{
  "noise_aug": 0.002,
  "hop_length": 160,
  "input": "log_mel",
  "loss": "softmax",
  "embed_dim": 128,
  "text_encoder_causal": true,
  "text_encoder_bias": "all",
  "muon_scale": "match_rms_adamw",
  "adamw_weight_decay_other_params": 0
}
Rows from expert 5 of block 9 of the audio encoder, named by matrix and row number. Rows with one number belong to one neuron. Each number is 128 + 24 x the weight over the matrix's rms, rounded and kept within 0 to 255. All counts start at 0. Numbers have three digits each.
# up: expert up (encoder.blocks.9.mlp.up, 16x48x192), inputs 144-191
# down: expert down (encoder.blocks.9.mlp.down, 16x192x48, transposed), outputs 144-191
up.0:180112122121085124141145187152123125128100127148170140095125134096131106149147118111096128080128113141088137135123129130099147134128128086148146
down.0:129142128100117144125151171156121128147120148128132102112097144178145123155131100109151139111097129146095119126145073140139152095108116085112104
up.1:150133095112109134099153172086105086096079105152120092136132144156164118178084120149123147124104080164086152081125133178135175120110113107136105
down.1:113124104099173076110085097066149189161081147159151140069119073160085154102143164129112107126175149107144086152118101099150118150131157181113104
up.2:105132100145071147090105153093122115079161067051098131087118135122124105105159130162094141125120159081146150170176114159150148096127113150162116
down.2:113135145113099140154149132117090139110134154129180087147111170130119171148130134111143077147178150120104138095089167134104084112132134119096124
up.3:086110106136145122068130194132124110135122104080113061164124179119145168111130162090152159170122116157116149115157166187160130107143113135135152
down.3:130121127116158113134111128140128096111120131148159129141145098064148151172159157130119112101164103138133120167081107117151102139110124151187102
up.4:140136092105106121123135114144112121177149138142158151108102156107123121165133131127109106109162085119120103134133090126138112137166123122116175
down.4:146183098122122163159130138142136097119144103090150091162117112162125144148096123169144123104102101093124140114127146113056149140135165082068107
up.5:158106104139120107105140158110129090164142104114105120138137121133147171153125125115122131097120128136150119123111103096116147123159123123134138
down.5:109130122130135112147165077144125125123156137104132141100123141134112124102136141088109176126141143159105168156147139102132118158118085143131079
up.6:183152140130116105151104144103147160151148113128141163125116115147101098126147142134131109119140152118134116146085147110101132130115143131109119
down.6:085094102131132122099137129105169120110128133085098094158118162153108145117126145123138139145100138103138131114127144142126115147155125150139156
up.7:124128068140091159099184095152103091093166117104124123106091136123147125124107082133123123143112106133101171139118102125160146155125095091106132
down.7:108097142137127151117160106093126102108176123155141134137116128091071141145132128135062123130146128181111157111099150095097149139139167144112120
up.8:128109130133105156136122093145114107123143093080169138163118144154153147102107128138166113136146132133099155130153134132064170135120153112103134
down.8:115198101147149086133159157141139098116153128141126123128114092094128106133144125133121098117105129086114125133102130114129178129148123129152177
up.9:095128175127120133121154175132177140118140119185040133172138155201158097157121105065124174109133143125128101099161139194145153103122125078113108
down.9:150091133100149081113134181125120096135134171144079208141132115171125093160119122128128155139181182127160124059179122107147178126150111059099059
up.10:153108128120119099137112184118161096122100122133101156146155125159132060146110167108070120096094141119174130158137109143153138115082133122121106
down.10:076121103125119126103149128114143098133166140113098154120107131129166121139145132122148107101117137088096136161106147128075141158110117120126132
up.11:152164146160113109105121168112130146135148109111112113121147128120143113121123125112128105100113089109165123122137145085116138103105136140167127
down.11:130099149132153089132129121150135155120105133141124165138119123169118133144130162151117124121112173120126088115115133168107126128101136140099147
up.12:127150151155149112147139087143141070120114138131098104107132145166138163100136115139100112088129164092136130126126131125129135110142120186099097
down.12:118109144142142155126120129093165091147139139165156128135148145099110101174131121153130149155136133105142138165148144135184130156110073159137144
up.13:125111100142140126178134144145133126112109163079136173102116123121112141097135150165105118115145080093098117159159118155079098168140136080138113
down.13:125140145142111147146145170099144106062166157127158125154096175083140093106112162114152157144148141126145133137126106126100130149180097061156128
up.14:167111137134119111133121163125084116137102118119110111138155100151102132156142105143153120119133124133179124102181096099137137073099138118118098
down.14:135135116145122125124154119205115133125076104140148174128111144181114128160086113116135167128136176116127156139143112157148167102167105134091142
up.15:160151113141145114110125164145149152132110133087095131138159143100144123109114149127168138101117123143128106132140111156111145125143108133134131
down.15:148110142120111124152137124110143110103145131152128110102083175109118149122118134113107162150137094114125165149130080110143111135130124146110142
up.16:110126054079083103126143099115112095176160127135143150124093111135094135109178129147121164102101115155113176151145114123122113152144121129123136
down.16:142119126121154118196113133109141125157155121148132090115144142111146147101127102134139140133159113132156129098102132078148145144082095126123086
up.17:098137141143118157122116119130162100150147107156110149119105136102144127075120157096135132150125127135123076156144123131117117151178120123116119
down.17:110135156097116126108148170131114122137120138109121117155142134145128104120109130117144138153141057105115142128110117142160156132130130124126140
up.18:120126092105108114145125138127129117127120122123113121138164169152069140165090135103125155146126149160136132173165126125140171091126129162122138
down.18:113133145170159132123135127099135147114088120163130154133098100097178113127120143127116130073128129140122109105158114164138123161132114124174107
up.19:101102178094133106102148116117137117110139176152108127091141112182150124118086117163159165140128128103096109136158097180154153101156123155109076
down.19:127128098176151121129126132132166118164143156147102164156150140143119116138124176131138143123161114139172125142109105127152129151130123121089111
up.20:137113115155125127105120110108141092080105184110138125178089141132106098127152160148109124160111124136114143171094095151120125141104144120142148
down.20:122132112082122100095180106139110136100082138115100148108165124137126108136164175128136153124104088130167130125159104142132150098128129103125120
up.21:080135102168132117126137123119153179141150138135134111121120125113127134109138116100107146094142164082154137146116119073113148119155089151146077
down.21:131130144119127113117156148174106176146134132101104165127112139108114123137141114080131105156079159132123144140154096170141115096116143140137150
up.22:102103172121161121119118106144190145137159113142123124129171142117120124154109089071085117128119124102142148152148088087121110124122133101129142
down.22:126117095100143161176155145156142112137154131108099140161115095130146120145086131121142153109158119096121112086119140131171130126104140130135095
up.23:126120137178184142088144178139109186189164160123105126113133118104162137124132151085150147087159101130125109101107134093126126151143107122168181
down.23:174132163106119105125120118129126124095095137147082073156123137147123110122117096120097123154104152120125191118117142156126124120125149138112114
up.24:130096072124123112124080134148120132191147196140126129124112122122089143133126168178166097111096130121111098132157089138132152132154113179103087
down.24:120108165122134099153118089146133103121108166090127143076097114168144133138090159179144158153170129103130139157163153104157124121150137151085133
up.25:130094148155129112127153096098170152147128166112130138125122160166145125133136125117099174119117164077111133133145124117143148162154103157072139
down.25:138133126115147175108128125163141142114103144150119101142145157123118104123147100128117162106142122121138081112127150140138139142148141106084134
up.26:132126150132152095102114128129142154106134159136090114157116143118140107126133123069132175094121134130166159130170139120112122133141120106160154
down.26:137102109091099162129149140119117157117112162116116158099158112149148101104166123133147127141113070121158123162103157158099091108126151091094121
up.27:123121126117128128131139107135137137149132157088158103106162145158120158156092153142148132105166131167111148108095140138124148099121149138098089
down.27:146142152139133069133146136125132136148172140131104121182112096172128130138130145156104161135146126103140159134131092131079155164128084162133137
up.28:162127096140124149101158128166098154147132106134153135151160118093139132109136111167122107181114149156117126122098109142127108099085117116153094
down.28:104107137113113139176112134106154115112141139127148148117144122108091170125139117149152131121105105145165128121133154105105164084111121089088120
up.29:106119096143116115109142148127103151161110113104133117115160105156117136145134124161127118142104164134172148143134071099133118076184152109135122
down.29:173150136146080125108119137143121147108146115116109142147145128115113107084108140088103130130140101105093134113129162116136125118108141131109120
up.30:113125128158146107081127060141142072119123130137103098153122136135128171094097086150119093131104115129103107113149181114167159162117106157126139
down.30:144130137140148138117086161105119174152143106165092154143144100129108129124129154110139115102141166119133095105117151126140116116100144142142091
up.31:146134144111130120145109185129118138153106136133143141080138108141128115124117142126127128100152166107088071150138088132132129156145137103169121
down.31:118085150158123118121155112133160098157123105090120117165119113116120129105129140103135100146107112129149178166114074130135149136096135087082149
up.32:131171096134073124140183126130125111135144127132161137110129121127134115165147120146103121110077131133127124098137116082101104133146132097091136
down.32:166140135137125158191115109104160136142137135122104132151116172114158091138145117130119116154155103127099127175106126158095132121107113082149116
up.33:154149079167165144109115120099101189180122099167125092097121160142104152089108104101130123143192122112104173074137124155142150116176109133163106
down.33:101095147156166145164110147167109130104132137103154126162146107106114145138168109155110135120134127156145132175118127110147115126099123129166156
up.34:151140108140119117137099116132133140123115146135179174145135126084115142158127136142078134137149146135089122131104145102166134118124151135159102
down.34:128118142112125133134144092091145103109108110100173127102120153073110111095119136143125114128117147128159146150087113137135149148163110127131164
up.35:124120102137140134130097131172117156157122189106149098097130128157153156114100106126170168087135094105148087105096092097131128131111102143132072
down.35:127126161068137131115133179061162121154135126094125151124121125130147114147147135136070154122134142121151154157156065157139154122095133133125121
up.36:162125084160149101124134092165146091086120121162119124136091089138150083128077132168151129123092078117098129160143111158115161118160145177115154
down.36:165126128121094151138127131116102128161144160091082108113158132132153142087180137118095152118126117123112132109119122089139114121112139111117167
up.37:131141116121144113100136146131130136100130134105119104125147124114135117111166129088105131116154135131153123097118134149177145135127128119137103
down.37:112122100133119106132162149139145162139133155119103126124132152108113103136132094150131132177104117127115126109180160133136114120129129145109123
up.38:093169099111114120149126107130094122138112147084111131119112125135113112101144098120102145148139164142109126114166111142146117106119096147109126
down.38:117102121132134099132175119113138085160157119174149080120098138091135108153156147146164147085106164131177168134098113141136152145142134120170128
up.39:121118146150157135116133060145164113114122134105141128120153145124101118161118152114131120147125125133126163125157129159106126149138127111130129
down.39:088123108102108167140134117155106146130112129112138125131134115154137101130129080154114170128138131120102145142107169103119124154142143146121116
up.40:112120082160112144071143166121109080109111108123151127110097120137167120132123120124121100138105156178118150149092138180126113120113154100156136
down.40:106167167098146104133124101098138126144143156122126144090108110130115126141140151126093135117153115141152163119149097094099168151123138161120127
up.41:162146122131153129145113106165122151149128146117141086143143131086123119107141154076163157079144105146132158147110078125126138130105108130114139
down.41:104151143073114137124107126142137058091129142136141130129082133142112127132138141114124143117091099153121115140120147115103173095170134136095142
up.42:115140123132137122119148143145112148123140117139125147126110115072134141126135103094123122117142141123115115118115122132123148113123119121180113
down.42:113140117121089127131150073085141132142141105107159185127168149129130080129110119133143156128112108146127129125110113099126138123134117137121111
up.43:188125102120133145105067064103137114122119150104168141125177081157109110143108130137174100085114135124160120127141139083159128100116137134083073
down.43:087151139129106097116134142150141128114131110142085142150147140126156134146151102136106082132156163122093097168105176153145135134136144146154093
up.44:116113133104168110138117136110126075133116167161145140157126137150095103165088125150093109110122077142102114136139128146158175145069104114114106
down.44:138114109095155100098113129093115115123090134158089119082133079159118183122086160127134145147128136141100117123129100115151079150123144104127100
up.45:097139116135112133114123120141113115101123144127047141163167103091160140125142124158119170107085187119129124153149129130089165144111105152131130
down.45:122135134118094130149152108118095145140123118143184149119104129145124147170101148101130092107148126134134120118139164136146123087101148106130108
up.46:124118130122098159132120158144155129164129123100074117116101120126084102103103164123095110123124159145175143108118146150098117122165168128046105
down.46:109126150112156133165155105121106119146131075154130119088114137122099135097143114149142098105158150157105153120113147133146154162123062110177173
up.47:083124133149114127085137159132144138086091146152090095177136158114116148132126111068097143103120144126145131103116134162148104157140103151138154
down.47:164096162128138105110107082133131139178101152106131142117099110139118130116128115127150139159105111140153118107132126118120079102137130080101120